Weights of a small autoregressive pixel model.
Model: 11.9M parameters, 20-pixel images, arch transformer_decoder, width 384, layers 10, norm layernorm, activation relu.
Rows from block 3 of a small autoregressive pixel model, named by matrix and row number. Rows with one number belong to one neuron. Each number is 500 + 25 x the weight over its row's rms, rounded and kept within 0 to 999. All counts start at 0. Numbers have three digits each.
Before each neuron's rows are labels from the 100 images, of 14976, where the neuron reaches its highest value: "responds to" is what is common among them. Only what is clearly more common there than usual is listed. The data: retinal OCT scans (Kermany 2017). In brackets: how many of the 100, against the usual share in percent.
# fc1: MLP up (model.blocks.3.mlp.fc1.weight, 768x384), inputs 0-191
# fc2: MLP down (model.blocks.3.mlp.fc2.weight, 384x768, transposed), outputs 0-191

responds to: finding: normal (84 vs 51.6)
fc1.397:527494497496509478508526472466495491542496513502533491516521508511493503520482477522483506539526543522518446422494472509486432509507576523462500486474470430485472474480487475506523452456531514521486509466482501517517482495509529531498497469501466487517508513503473501524521547515548509502525472510507489468466490508509499486472557515440449502481508549508517532494498545514537466504550454514442502519489533483514521463461531495534494515517497541529460494526490522497500496505510494486493500493456550481526485530484511499483453503523512496491509541470489475497481448498487511467
fc2.397:502538499490490505507489510511528499484522508506498515485553503494478519481471529506487480506482533540465535500515537500501576491491442491536477479510508508511527549552460493502490486529505480493496550569522495488527481485463497475540467481481517504503510527525480477509501475491462516504542488488471507491514521495492475521568451485517548493499506482508517480490497479540476506457416503501528561519487505498520545528488469507474478477524491518450505482475523480472518488491475501506504510522537464518511512494487494500519497489496498480505521488530551480494518546513474474494

responds to: finding: diabetic macular edema (30 vs 11.7)
fc1.250:492500501509452524481539504504477481519491506478527487492486484489466473486522461532490499482500497463492534510504494513498515511493468519462476432429472506494456515494469476518523466538480478519510448516477538503561521498524523506521505486441526523465550467515509494525528508503537494477544499475483504483494509443469508557502506530507483500461502482537508480488475514478535450482480544527492432518476508481457523508534470518475499497489495503486506448478441454536475507514528482485514525504485488502506553497468468479469459514482513467460513520457532499523555478493472514499
fc2.250:436472498457471490471521493483462498535525543551513471511501475498473480529486491472512497534489474488552489449494515506520477505489503500497503485508542495476532493512528467486528512476479554539521504470496473540515462511553466504497554492521499524483501491522504524505502458524480488561508531538449499517487525536489501497525483483474534515484484467524482510487483506448484471489515457491506487496469515512518508484495496486456528438540464509482517522516507522501492500447493499504478493503480519524521493495484541523495522492494515496521511463494480495525474507506493518477

responds to: finding: normal (93 vs 51.6)
fc1.464:479471493467528489498457515504508499498478451510514540525537540453501536493470512522528493478506486498482489509482539491493508524505495526501516500494486527528502478479459506534440462555525499527488492497515488483502535497466484482508482517443508466516509511497477498489498569487546503461456498511498499462539516459510520499478509502506463509525504536501499476460495518484484492516516483482528506432505489494517519480529465503506465535468505492501522464505474519496526479510516457492540479500482476494522519474515527504498547506500519476499431486498527517540549494514480494581
fc2.464:511488524467498461529526525535504507530511505466503467514480529518501539426530507506487496520541489511485489518485517516520453484514538477508512473528473511488524480530459524477522530501490515507509524471468479513475484523462447480488547519475527530534488510509499536467490514459489498432539485507479477526476496489495471480491523495473500496524502491511500525518504495495508449538517543526501521483491537487494475502451500527516505532519472536511537459470490534526505470502490469521556481517477479515504487511490495472553487498495502534470486467440542542535477486517496490439

responds to: finding: normal (78 vs 51.6)
fc1.122:513492533481545501482517504487515498484504522505474477488504471514479514512460488516461480506515518478518480499479515483504505506469475528459490457497482517527496484479529500516464471461489528513553462487513502504534477505482535510509471509459483486477536450489515499490487497534483462488489474487493503451475481532540548504482525447522504517494531463499521465542502476500476526484511530521532499513534484510584486528460482517503504495506499504487506464499491487446481472526525513486546473528511530518491549488500475499473452546498490492471512516514476492510508509451474562494
fc2.122:492495497498513479501520500489510499501581481475496513484502467536524510500496486486493510481503463527490505476486513501528474449474489482515491537480534509480512500495529504527509549516503472495476509465512528429460494477479464517479478521511552498475469496519523521495487513459504519480522541476497471511498525468488502548513455526490484581495457490480501483464516515483445500489505508530483512537480482475472473506499543499462453464538484527516473502502473519536532496467493519489473495507525491532493462475499489509494510506468479545498518510487507537499483525495514497493

responds to: finding: choroidal neovascularization (67 vs 29.4)
fc1.513:467491503541483516497467519478477494477467477517433487506514470546508521482509477465454505509538471463535478530504438504497481512514528525503524454494517510490440491455500479489504451551489521488518513507509491485535499482496492493525581498499481462526508437513512540522503493500487504480493489497455492489506500439480532514456497497458491496514509508474467534499487501527508513502499483490494492453567536455525513489518480494483546513501496532518521500500482495528461508472518427495506534468501528503533486476515497496493475499473514514493485477529474481533501505534503513518
fc2.513:495491483519495501498456483485559501505544467501489551476528507566473499476501524542481496511469481515477485531578494489510501506497533499474511520497512520496525456487488479507492476553533458463477507484473517521459482519506487497553474483567496526485520457474495439497548482508505520481479477533512520496517481512471499521494489502460486492507530538504491494496499484530506534461474481498448533485478454498480493505540522500491470500488510475534443490503470509539499558490488518507488555490497490520534492511503543494470498517503517523478508536455514507461513525507512489507

responds to: finding: diabetic macular edema (28 vs 11.7)
fc1.542:508491472501537486486485504524502500498483504555495512514516519544452458522512569483467491518538491480533463505434546481483516519507488535505496537495522465468523494519541530524538509496522525525513503486487540515484507532452533529475455498512488535445508506452481472479508550481486494531481510444505526512459465518532504501492483438503496490481498489531512509477511488480540501548481520504470490512505503509467468476446524450516535474489478493485464541480501496430488508490516533489483484512477435483499511503493549490541487500538512454499495526513467493501472495444510499492
fc2.542:499542520450494523563480510453543490487503465470527460491497514468486497461466511488529460486502554511453470469507486499515530537516530481531483521538527500466516516491504499505458489517506530474539535509496494507505508498504491494523510472503472471517486484538499531489498505502526513451498431544419517492500555466484518485519479498502519496496483524517499472500494540526495539505434512471504517459492543472494523468543473518462450502507505517504557496475491514531519510492529527508470520504516516548512451496476477510501507491512510498503518464478518509480495488565531536501

responds to: finding: diabetic macular edema (34 vs 11.7)
fc1.103:513511490507444496528470496481477475478484468491474462501476460501499459472499498483513515493502466476471524501488488471525472529498528500487535498491494502515498480492520531525496535503492497469529502489473469451502484541506464483498519482492504531519501502497493500522535541482517513494512499498502502546531479487470524516442492497477475500512516482499513491507520467522464518479523519537520557522520524450485493514517512473469528512496503495481526493490502507548514482483514526467476534476501508466564472484547463502456501490470524521458530531469505494470477506489505490525
fc2.103:499522520461557480508533497545495522487507490479522520511533521479504522500480526517483489503501539548472506522473515502469505503487486494484497510449514480464499522548464480480515504518521518519507535501552435509495502462505520480481476543511527481511500503481484469496426494504514478511475487516472509461496466520510454505511514456540525501516483513497530499549508527460507489511488489438534542542450529523546475503458473528497495514489479500510498499530513480488501529509500519492463483486546486528509494536481530458490506498527518449507456503512477494523485518553485495489

responds to: finding: diabetic macular edema (34 vs 11.7)
fc1.409:493520489484489507500489523468524489530441499537503529537495537506522500496540532519529509513471519518520511481507467495484464516530479530506515493495506447489507458527513508500529538530502494497506443524519473529513454523501513469508491486502483537479471508469497514460522476544509462540517491495492499508455478511461520465525488470498513476482499503521492517487519476490493493508509535449506505484485474490473498479488514472524503487493504509510555518523514479461546490485501524489473461479488506476515547493496468473495505490504550472467505491567489478432518519473498502492
fc2.409:513532500492514489505459494504465480493505475485555508498479519477515486483488509482525521494513543520551515444482567525515540514488544522507494462513491462469510519477508481527508494479476458488509532508463481469504512487483465504494515466496477477512481482479504495490478509520508474468535552452529483474525512530473507501484505505473509532513484503448503496529475530517528483493468517472522493506534519500503548494565517462549470488492486543477514483479506504466502512523462525448477481485444487534538473460542490512502533453479508550454477476471545524475497528487502514530

responds to: finding: normal (95 vs 51.6)
fc1.75:526448464525487484545531478473492490469448500459561477513489578500496487508517463482529535485481518467493505464490528495485478533536495538475515512509481492491486569527496477560476523480499495554498542499507493485487469485491525524472476504524500464485493508492492492466523546488503504503514507544480502510458463488540543481515526483474458456532496533542517509446524531470524507498528480519470465502511486524497507468465494503505512493474489496485489525506502472456526488539499520504492482489498507506540482484476529461509506500497529489502540464502445467485516501488489516491
fc2.75:443487542467513497487505524490475502494492508499515495517563439524533490529497444536546518533469533476481511469533518520527482496501554500512450471493498519533507507515518501485513505483474491508493467492496559493494492513492512517475535532473496485520518505498496507523510462510475537491505463532534485471516510508526489489496519512507501466524477504458502467469514514473477461516483529518477537509500516514496526511483520544501498523504501514531490487504526521507469443442465491508541495462504505499463528515517475482478520465502482517500466484443541493527501522455451498463

responds to: finding: diabetic macular edema (36 vs 11.7)
fc1.177:544515476481483521496465458471512457493494446500495515521497511490509467454505484484509488504505483487463475488501464512519470496479491493497532481478509481516516459531516547488540499501519512532505508533513519504511498510507490467475490549496511519496523529502516448476542468486476474517512512502492508487499461506471498523537525450429464531481545484473508550486468477485510515521473491488511539502488473481528496516497532413503523449475492500537473516503502509513484495450515526460512483526457512490486525469525508492494505484489511497487513472530489433469473530515500507529
fc2.177:482494538482481475454538538493495556484470495482492510471506536489508513490528488467496512547528491471513507552483525550498472416514481511498485470515476494501482555442492526495482479474440520501515516516493482487512502502489489492441513465523515497516482488494504557493473509494529479505475479476485506478503508517530495440508519536501484487503482490477495499479503524527512475526541515515519435525523547542504496509480461540515542508492453485501476506493517496459500467492440489557503537481513472556484487523505547488466494517500488475497460509484464530538514480501490503457

responds to: finding: choroidal neovascularization (64 vs 29.4)
fc1.195:486447470501480493479558485531526495475468514492501523497494499498479445512471519521497485485492510489508508531459526463505502520524491532498553521518466487505517447512507519494502522457504539487526450470539520503461485532481506499466512516502466468526491542492505505475455498496502458504497491528500504505473489533518520449519526489514497506489487519479500532536517477483499509535511506524518491513514476504505518494483496489485504534518492494453475550497506515460511514486504523487474518431493522516460459495495450495527540502520519472504514471549473517509501463493509522517
fc2.195:480546508468434524522463514538453494505479489509489525510510530452491509477508515516510472504523516489536450502498488498541471494514505492490475511488535498491502537452523472487480546556467533478512485497516475511525515522500482479508522510476558549489506491474515514524511515487513535523455468497471527516502504482498524519494485487518481495520490490509521562493486505489516519501503490473479496455475524494514498484539471508540545486457484486525504494504471547510507521534524483512527512534497496497524503500487510502505446523480505474501451489451478464539499509513485510522

responds to: finding: diabetic macular edema (42 vs 11.7)
fc1.147:503475491498470480523502468484484480507523488440544462494513478500500459534451441466552495519473497451513514526440532487475502513502527537458524492487502488501492508490498505491525495505523512460543487486498533510468523534494496542461514526507499488495532532505508507486518510442481470482527483476486490507498453473532560493529561516496520519486475499480495489496497491479491499531454511511498465490515520462487533461505542495452515513518520498492483511475465511508492503489524514482521509491505492523496498499498465511477516490480507484481542498477441497559472480509489517536
fc2.147:488497503500518548498476533464487516463491499501482551543514493446497501472490528492482514513504464483493496496475486465462498502492487481500510487485509464467494484513482498512509458480532495496513531560520498524519507467478487476479492515504514485497532537481488493451445501529472492513479492481513521521504484487471476502524480485514529524513491486487495507541506509493478523491540532496551505501482458513514512522472473484485560511494519490476490465523506477480489543530479507520488529485520480533498500505528535551461504499457508494505519460497529454473495508503491516519

responds to: finding: choroidal neovascularization (59 vs 29.4); finding: diabetic macular edema (31 vs 11.7)
fc1.114:535488526487469493479517514497516494489457458500428493516517488536502539507477480531526482509482481501470530491458450501520488522526497510489537462485476488478454455444467506486501488505499495447518465492512488450511473525499503449549537492507514474515509534513495524511454487497539506533458509500495544476472518452452496498494501491509477469492499507467518515494508465514486490473485514541497524459522518446486489492545486503482487515506494502469473518519505492508494499424504502509492495460507557516515559501503438484454471504477527496518499483526488503452543499492499503545
fc2.114:494505522469502495519519508498465536514517523459547531502469468516508525507480445578468545514486486510535449563496465518528500428537535511463511483500459483493527544505527483545509535504545515477503512485485470488522467538489503495466479431477504492570491503531479500471505527450505542496484484497470456504532514515534492516474541494476480508501497493500488485523502504523529512499496493547507438510491514471493507478513487511523506493500444486494487545519495544467490494527428511529513510475484520517518520494526449472520488483532466472486530499509488506498497496477486513498

responds to: finding: normal (88 vs 51.6)
fc1.669:509508515527514498482515476498479476477496472515516557541489556469525463469490480501481510504455512472514438535511514493540476510505538520450499489478497474499528513457499470548504454506538496526502481517532506454547495467507507508450487560498504542499494492523511517535516523493502522501479532511482481502473471528482531502510547524498502512481499483510505533535492542479494499484524438468493527509487497465483482537467544460494604518491495520561435495533482523487508516514513496485472471487496456541517482483496533467453493496481504484489487528460509488489500517536511514473
fc2.669:515496482501495530526464507524472526426498508465483496505489544492510469506498471533486492533512525480513489514502482507515481444473484464470508500508521493498511515524468457487514519492514510509499541520483514533539495507494537506546522550531532567480454489513484451470537505503507478517466502501489555573516483497524513519480515444500498484477510531484502502546514515535498530491497551502489497523498514521491514523493486470515559520484507496468471493508528500467496516533452519514448498475493448544468495477485490470510504508499481466523527549492526467515508519452518483493

responds to: finding: diabetic macular edema (62 vs 11.7)
fc1.72:490528459524505485489489506488530453529473533505499513570512493474452477546532544474468521475508508520501499518521523485486504506495503526482522546460509501498504470518483487515506500499493480517497476504483511517516521469529551518511489538506474524476528500507463514510499511561487490476538479525466513510507485479489496503560503493479481510464522515562479515519511520483508498492492472499485488495504517510474524490506520494487497477486508493485514457493506454501466504517512461458481547482447530462483487514539524450444508482492544452521507507535496480509503475525492511506
fc2.72:504501515469509502502485484518519498554528460495512500479477503533529539456489492498454464468519496513484497528522505477477524457468498483454508540529481466499526470472474514502511462481497519511491511478515495466463485477475468515502502481473525455488504455520488511481494518492511521461530522505498483468543497504495489525458514526482543514530514458492468498484549482506481510506463554508506457517523508497535525499549489505454514495490441543575495499474460479503492530491504491475491493539508532538494520508528488547514508504501510546504482497490505552503497497520529452471

responds to: finding: choroidal neovascularization (63 vs 29.4)
fc1.102:497465502514549484558475504475493485496507521507494514512508472500515501512537477476498522492484507496489535518518510500502520507507513506470498498455513519522475501486488485486499519504505498535491464515500508484539516472512498510523475509434479501491566476519514496479481493507520479487491528504491477473522487465481531545508501453493505513506529495524565497475486502456488499514471496523524459494506492532488534485506465496464483495488489510525499458474492471487514481489521434485519478520501491467504505477504514466496515499483505481474531503460478472497516541474453521519
fc2.102:478537487464489496456470478502482510495452531486508466473545484499460496517475520488527513502440496531518490489530469538491491492488484526487546495507517527498470461539496475544461499486476527474492465471475517492471506478518488517525542502544511505515541469550500517460514483475478527470556487493490485486518546500533499519525483542466500501509503466542479470469476510532477519482515427542496465503471430511478488494530505490465494479541554452496507481471474493574512483485485526506487556489517538548498453470475525531480513498477516491530527504526518514478497529494509503535

responds to: finding: choroidal neovascularization (76 vs 29.4)
fc1.619:474511466458522527485470480478526475497497507474523507480494504467468475476491498530549482430514502467514468490473476499474496522486440507515564467502487513480467500490514498513477469531484529550485490529530466507527531481496531487470520470514512486523512491519499518531473505529523468483484456488433557472478501503488532507492452489507491502462534511528477520530497481502515514497509488458563495462477503493477513518511476444497488500448523482497528494486504507460473538508521507489495506499448488507495523460495533531522523546479505486495497470546539481526508468480495528515
fc2.619:494479475487456459495548454502513525513570546450530494495520508467483511497498498547475499511491503535489525476546497487518510440489489516472503496470491526480531505492523506509491506497518500518501481534526551493452474424503500517474484529502535508490509516518501496496509462516480513506511477486523468439457517517548489508515500519468475513433519473470485495513510503478520490461528525492487512514457511460488477522515538482522470450522519469493510471497536498504500525508469480497500518473502528553442491460517477527502545512500460500491522508515552501488484490456476489499

responds to: finding: diabetic macular edema (39 vs 11.7)
fc1.321:481465494505481519507526434517478495482448521526502451512510467498460488478541502482498522470417512459495490546506513494481519519514488510507519497477518502507519471516472526532523534514503520476490479516495493499522489536507540474541504538523476505523508522496514536483477451478452499532529511519483491477490505449485545513525499499468493497492481517484538484499477490492510490503467470461478477487490513470489526471513530452462523467521487477470494513479488519540504474441520467505510482485499514496501543514470499488483474512503510476493514513503509475474453499502475530483
fc2.321:491507457495481512520518501536452502466476529489500470488511551413487446522500495465501530551485482481522527492459473489489514549483504498514522461537488491512446516539529495460523497457411515530509509548546515519460467502518466509506562480511495513495503543501493505504508480492492487521506465448501516473463489542485480491451532535487559488486493450482522455544501491459516475469528524487557537506510500507523505506470484513538535541502538506491547525514481485493518547489490525483443507467511503501486482513503513501534521496496531489483491507486498453526471538498464472514

responds to: finding: diabetic macular edema (39 vs 11.7)
fc1.243:517490524490484504519491517504534492442520474508479518538476543522512503480501458492527472498503504518513497515469519496512524509489505550467483473471481488481507482481449488522526462501535485498506511503432526508479524500510505519481491511496506468484547519480512470489524498447515518505454508504417491521510489484524522506516513465515502489504498507470519516489488517523516509479515503504437416511525490485493513478526492486486484503476523490497442486455486493492484553470521487496515534484500487574538490473472488488455525521464503490479503507527470496505513500534514509520
fc2.243:519508526503503482490489476535491466516544482465486517467494505513489459525495530479514466505448518530499524530450468501524531476485504490448523552517509536536491511525465541487500516512516498485487514482532507536451518489537467533519491485484489498432480500487475488490519521547525511471521523478509496543484475503484517497519502520471416509477502529451487530507493532563481512483504557477513539479486476485529536525494508507539481519521528500531506497496478526494540551473506508490446480493535537534489483495501483512525526504501501494448495552493490489446452503499489470497

responds to: finding: normal (85 vs 51.6)
fc1.419:531532480487515514489505537509492480495482485531542485502481560482501480484526516551492489517513486546461477460482497501505473511512525491482530475446462493472469509543532512504511474483497478533545540508512508528537500523469519521452500473489493518440536481498510465492492539540524444487530453492466529506498475493500522510514487478501423508518504492520516513540483470502520490452498503525478535514498495529510506478470477513510499513433482503532498507525491459470516513523520507484495504507505519481488483521465474489492527509504502442456501489497519463507474512493523563491
fc2.419:504446521511500498480550494543500517484507490492524487478472503535516468511487516519492518522482509467476526523507476525504524443523530489502506536533472487536531551483512538493469547511507533570484492479483489482504445536479452530518537479536510492504489523532489508519533473502471521530478518497499454488502472471491496475466498521490541500505480491518510477508502522506508498519459504541518455472600486533502503509468478511524527502477504488509533478469497525522548479480488541522544492487513548462502499506526470486534524504526479484505500515451435545476484529462462519501

responds to: finding: diabetic macular edema (50 vs 11.7)
fc1.1:486475522538477544549464503480560480472523482480506496492533519504499488496457492494465506487479496535511492516505474496479491503509480496471512532467483522527496467473516491553522471528514527523476501469511525457536520478501500474492510517529486541453506501467481475488495494431475540489503463541476563451536483467485514529513467506466456483529517475536471509524526523494493518521508489521534461487505468517508533504530534461466484452483536462511465495528455503492498529507497497506517516527436500515496495482498481464501461514465497486514505501497503474475516490522513530540
fc2.1:474460542530478509483445537484473513517484517524524481517559463477488525429512448502469481535461506451539490519511507488518452452457527482511504519519471456502522500517508470493518436490504516458529491490528503480485480477477507488490542497473501466498469514514494528477477466522444538525497523458502548507496525480517486450513462502539527487529450493459476481492506508489481510476493465517531461517470543503494498495510505476483496536542474479470504511554519504510488476481444471537464487464511521500489467512508501474464547477509437550530490503515522472551503477468556506504

responds to: finding: choroidal neovascularization (91 vs 29.4)
fc1.613:481518509539521535503516499524514490447490480470478496499486522472496478526459484540538515517533470502504485543459499480502502522520501500495502481477464522503460557478470502488491508507498545506493472497522482507515495498507515442471446451472535517468474481426480487545546581523513475496471437490486527526488476489526533497487496501508436498516516509549471559477527507449522517510530521451514491531486468493500486522494505501477510485453513456479523491502480530445501515522506520487506522529500487474484505500513513469491470548501515443487489536500515446511535490478492505495
fc2.613:506491499478471514508494479491531486486528534469507511476492544504487484511478531493506529501475526521489494478518539478519503455489499555464509496550491490544494449520485494538467507471473468491479465487493500469447496523552516560546484496524470456511527504476521508491535472510519529482510487512518480499489509504475515515530503504502444519476497534518481539522506549479489498478485468543521506484514480470473496525517478497514457456541505493494494507502522533503511442462466529470456504534485527547496499510474523522485493487518478506483525499502496523456480507499507503474

responds to: finding: choroidal neovascularization (73 vs 29.4)
fc1.39:536511482478474502505448519486489490499462498511518540493471527477456476452454484527530524481459537511501474483489508463474517517528522538459571490478463487533469475511520515534477535473520504490456467492521472513493510505499556518521496499516500487472512544481496516530544456511521476493543479504502479497529469470481511504510531503489501499484512533506480492495507487474516532472492480509487513486543477505498500512518467499494503468426531482505540518505463494504511488474512524478439553489555481492527485499540501494482494513502519475512502553519498451479489489562519502490
fc2.39:504481535549468586502513548502489513536520489494462492483509493508470491452504476564465497506517460470504517510479487487520473480529456473507513482525467499499495494468477512480516467504490512522502544448483502484485481471485479512509499480515496420464480469492486471519515551511505545556496505483545482522480510527507515503508494501485514504480480506476495544478507523530511512502493502530500473496463470485507470527529504481500442479490463474490504528511493462505496507504491508522532530538493545529491494526487510524478472526492476545521504518524435523471435476475512514517

responds to: finding: choroidal neovascularization (61 vs 29.4); finding: diabetic macular edema (36 vs 11.7)
fc1.307:507510460544495544545515466533497482483505512508518534519517503525479456489487483497524486491505515512482522487532467491500513514474466512486502501452474492494486476517497500542497492518530461489480468467521535485470527494516486539476531542525493509492532548476513467479515529533506455476488482483467497437493482509462515527503474511490483516472514482516514490511494517497526501491547530496502502517488472478478513531511517495472456525508558478530475422501478493516525519481531519459522540475502502489507503495478486503496523517497518483484526504523520471480543464498512511536
fc2.307:525501524556531518499491507488496527483444489494510488474496486559499488510514485502485523499474484451538506522485481499475513519488555485479475475516492523514481494495489505499483503467475519497484526438505493502525478480504541488485488512514482530472493477536498532510504455486504526491520461522499537509509474511532476487494531506528490494513495527503484525486508479470515516499470534512492478466493518513502447496455488504459518500509472528526458500520540469479540516483541450536531494534489500515485467522483524524443528534504485533520523513452484487508481529538469486510

responds to: finding: diabetic macular edema (31 vs 11.7)
fc1.164:480474540508501537477544476482544501502500503494493469499476498543482492486499475484487476484474520527511473534487510463497487528511453518536498530488536501463501457486510525537494450490521528502504488457512495490485475447500505516485520526531476485518484471458463479509494461490459471509512500523486548450494467511518506479510503485491480488505486490483476462535521453490464499533523502428480515518490510513534504503486503505486469480515517477499474468545502544490510510487498477493478495471464487519517481475509499454556474521504518450545496514517502498504505470500494521500
fc2.164:506536469532464461480528501531494548498470521535479501485533493494497516517546548494517511493537464480459522531462487525504532493529506479504523474526440529480506537504471532504485515486441480476528521528515504515501510549470516439485477497490504476512505517536526519494516506537490515497555549475525462472500521460525545472485493539535478494501503493505520546483490525505546514502496471493492474498527494484489498526524514489506495493520506501474496495467501445493487499515495499540517484527515491482490491503481512497529486542514481510485519516532506488485455489450512517546

responds to: finding: diabetic macular edema (30 vs 11.7)
fc1.173:495524494501510449527493528523538478521464538508515489521517465495471469508471498486514516477473545527525506480481565510469556511473498525460505506498476512504454489512491458503471500504499516512481522490514501485501537488510560499499481519521536495504548523474475491517482549486541491514537514455468543473522531479524502547505508480478483509494514538529537491499490493500465501505514516488506517544485502492510570488469465520477504547488527437504531538521449503472459491492513496485465524484503508496558496500501500499493492491517504506522524519508467455489506500516493489515
fc2.173:511457511537512504498517509542496485489534487476552513490502490502510524519465491510498497562506485503491512494499460478500489502509504484471490484483492491467442504488455504489497529508539483486481480465514545488499494500492504490539497503505485534486498516534508489529547499483490499457513528524545493487520481471488504467500521510469539528526470514479487483520496474479523511498475505527456490521513491484487508505462527516446526523471518523522493443482486484536541434464501476489536535476512489509517496511509469519531501502488513481490513520445551510509447506499466500498

responds to: finding: normal (88 vs 51.6)
fc1.127:540485527486488500481504527467496511494458473536528510474484527516519506471531497524516526486512505498493474483484474471471466519494469512432507481506502519501511497544581500537494504493497512518490501535506504459517511473442454452461537542439532546509497483481485512507502501492466500443487485499505505513491476493492495468550477478530485447503545462523516504526518471504466498545526501468479492478504504489504496456494488489513505485439498543545486490536474457523494509502513498509510490442511510524505529476494481468516519534497521508503512541505487501440527517436504490495
fc2.127:546500535497489511493534476502498508485523532460517494450499517499465480505494512513508530498519515485497478476527531492522540469478519494503509519552509507492488514537542481492473531459494499507519481497440509495524454531503518512492489553519492518531485486512452494534503479472477476512495532524473500529519490509530424501497533475520514524546490510510511543527508507496471504514492507512463479530479467489509515483494471510501497478495494465448504472506457543492520514504504517504492494543504503519521481461549491463536509500510517497490531489440484480464503496444501466460

responds to: finding: diabetic macular edema (30 vs 11.7)
fc1.83:492523511461502469505489471429534474532464492531495474504458481507506460495519466456504538481501520455556467515466500467430468525487550512528483520521506461497491512489510500448532503527497570490493506532498513493486441503486488490479502510513514518492487474500477519497468550482470501539517515475483480503475502527562503489475487491480464503442498540483505502446502488501510498510503507465510543504470577505513516512470513492508558538480467464501531493506493531482495499517521511469508523505448496486494493517547525519473498500527508518501500476461538496490492501502455505498
fc2.83:527491526479498523509475525502477520529495468515463501485497470540556514485512509517552529460447490480501510556494523499512452432502508505429498498512489476540526463521472490490481540499508509456483510474458465520490531491510512507481472525456511525499510462520498496470520495506526536514450514504535483514527477503513510538516538496521516495509484473506482512478509488520488562504514445513534484496450486471498519489499502485460533477516472495516482500496502464525550493495443523520518507496513524532493487501495516521490505502490431502463498474486517532483552532491509483461

responds to: finding: normal (81 vs 51.6)
fc1.77:474526523450519503545514505514499479481489525501521488512464473539465454487493469492466514540534544495549497449509543503485505532507491521499483498513514505479444543510484534470496508505483508514499517490500527523471461508501496547504494524475516478493518466495487502479469532475535509489551454462487467470467505499511544510510502488504453500547495465486542436453509470509482482525510495528487481571502510457490551488437505505510477545467533541519498464450450514525468478505513505479502485539521515514522473494514451503535461506493508501495515520474456476526498501487478508520
fc2.77:480535470489460530442485489477490504567514488530481489568466534495506490495497543505477462506499479507490464529515474500502454465536492501519504462509496489491515467514463530481535459529489509477524499471471488513482520469486491456504491509547491551500492472521490494533506518480467488496513507526558501504490470527507527503485459514470495504502491507518441505526515447519542495513517470503487493498502512501450478490511536482506548471527500461482501484508490469558508537531473463505520535500460504453494486489479480549496492504507479504513506480522482553524517482525508500508

responds to: finding: choroidal neovascularization (89 vs 29.4)
fc1.178:469493507476520516500487536471497483525479506508493499516498482486540477479528512521499484496524500500514502477488523491490495515488459509489485515501476484481494501528529506476498524488518541546469494486519472506553461515430517487497482515522515502488494464475477512478444479497518487561506512501496509491491484506472494484522511439523529492498534495504522475512534475499480521551472517503497497509492482508512519496503441501545531490478478518503499520512499496458501455485507522478454454543468517495499482472520514481492482513540521496527481475505480459484528516430501481478
fc2.178:494501505567481545517488495462487512495528508490482488515492490487501463493505475501512493529504494503493495546523460488478488484492507489480504512498486474478474501489519465484496477509467507503480476509521531514500529449494484513556553456528488456500499518501536514440488530509472516496512518477570531491490490478487528524524508485494471513447489495509458522508497510539507494441489500516545457505517457518468501515543551490456444490477528460471486485480531471544458501524482526500464576486483518515480476477480484495512481509490520528516536507519548514484491499475494478563

responds to: finding: diabetic macular edema (50 vs 11.7)
fc1.675:524457505454452502561476485477506492451511443501530489532517537533488495450468478485528495495507517504497489493450517493475519515479528558513475496472507508473475463473500543506498466530474478465516525521478519456496507526464506505507541468526499442499517491504513493490519541453462512468498466496469510516507473486512493502503483509509474483513492523457514485480477504526494532489467451510491458501486511422492539485511484525461508526491500538507450505478490492537504511478525509500510526474486518539531473510468507512506488494468511509492495479509508500474497494514525502536
fc2.675:486505506503477485492484487480489505521515487484465505507480540488524512531483531512445469488455507526537513459499445501515483490487514502470498531508475496523507509529486509478495474526491475517494490455512513503441546472520522523520503492447463484500507482526473488503494514553550526496482503495477518505494511475480498509499521461504411537477540528518492474490472515527486499490558507500490492464520532525528517499528512509544464463510503489492532480493488543501496516471497447462449490484502525526481482461493484536504547484487469495497494508511527530491488516455538474473

responds to: finding: diabetic macular edema (52 vs 11.7)
fc1.753:479452511486492506512489445472503475507507539514476477506540476487483454486489465483477512541467495492531493530472517477491492516472488511507520502476493504535484444496486501465490507501501508507515502517470533500478497501491507493490506526512475496473528505472441532483506490468459530510505500483524532507534503477510495518518474491460510510491509562508544480498524497463488471459535498509563506520464516475518544482509525488510515508523518431458423506495486504542482502520514458464502510477433485482521513508511496475498509493513509515483512472475512474519490480501458499497
fc2.753:549500517388518471489498497589482488455503526454488464501493520478496514497465502537506510526526546549518509492540543522509531501496504464476524478535524493515458501486503491528501521455511491468508493479480470474523504520486487525495491522509505492552544515484511502494489490525502430495505523520481531513553498468528514513535503505485523500528474466482511468507482520516500514484483480472488480488488483534537514514461489501518489433502506521516506461498486481480521477497517530494473552511573450532476466535502519533479501498521466492501524495504502508499452490539526526534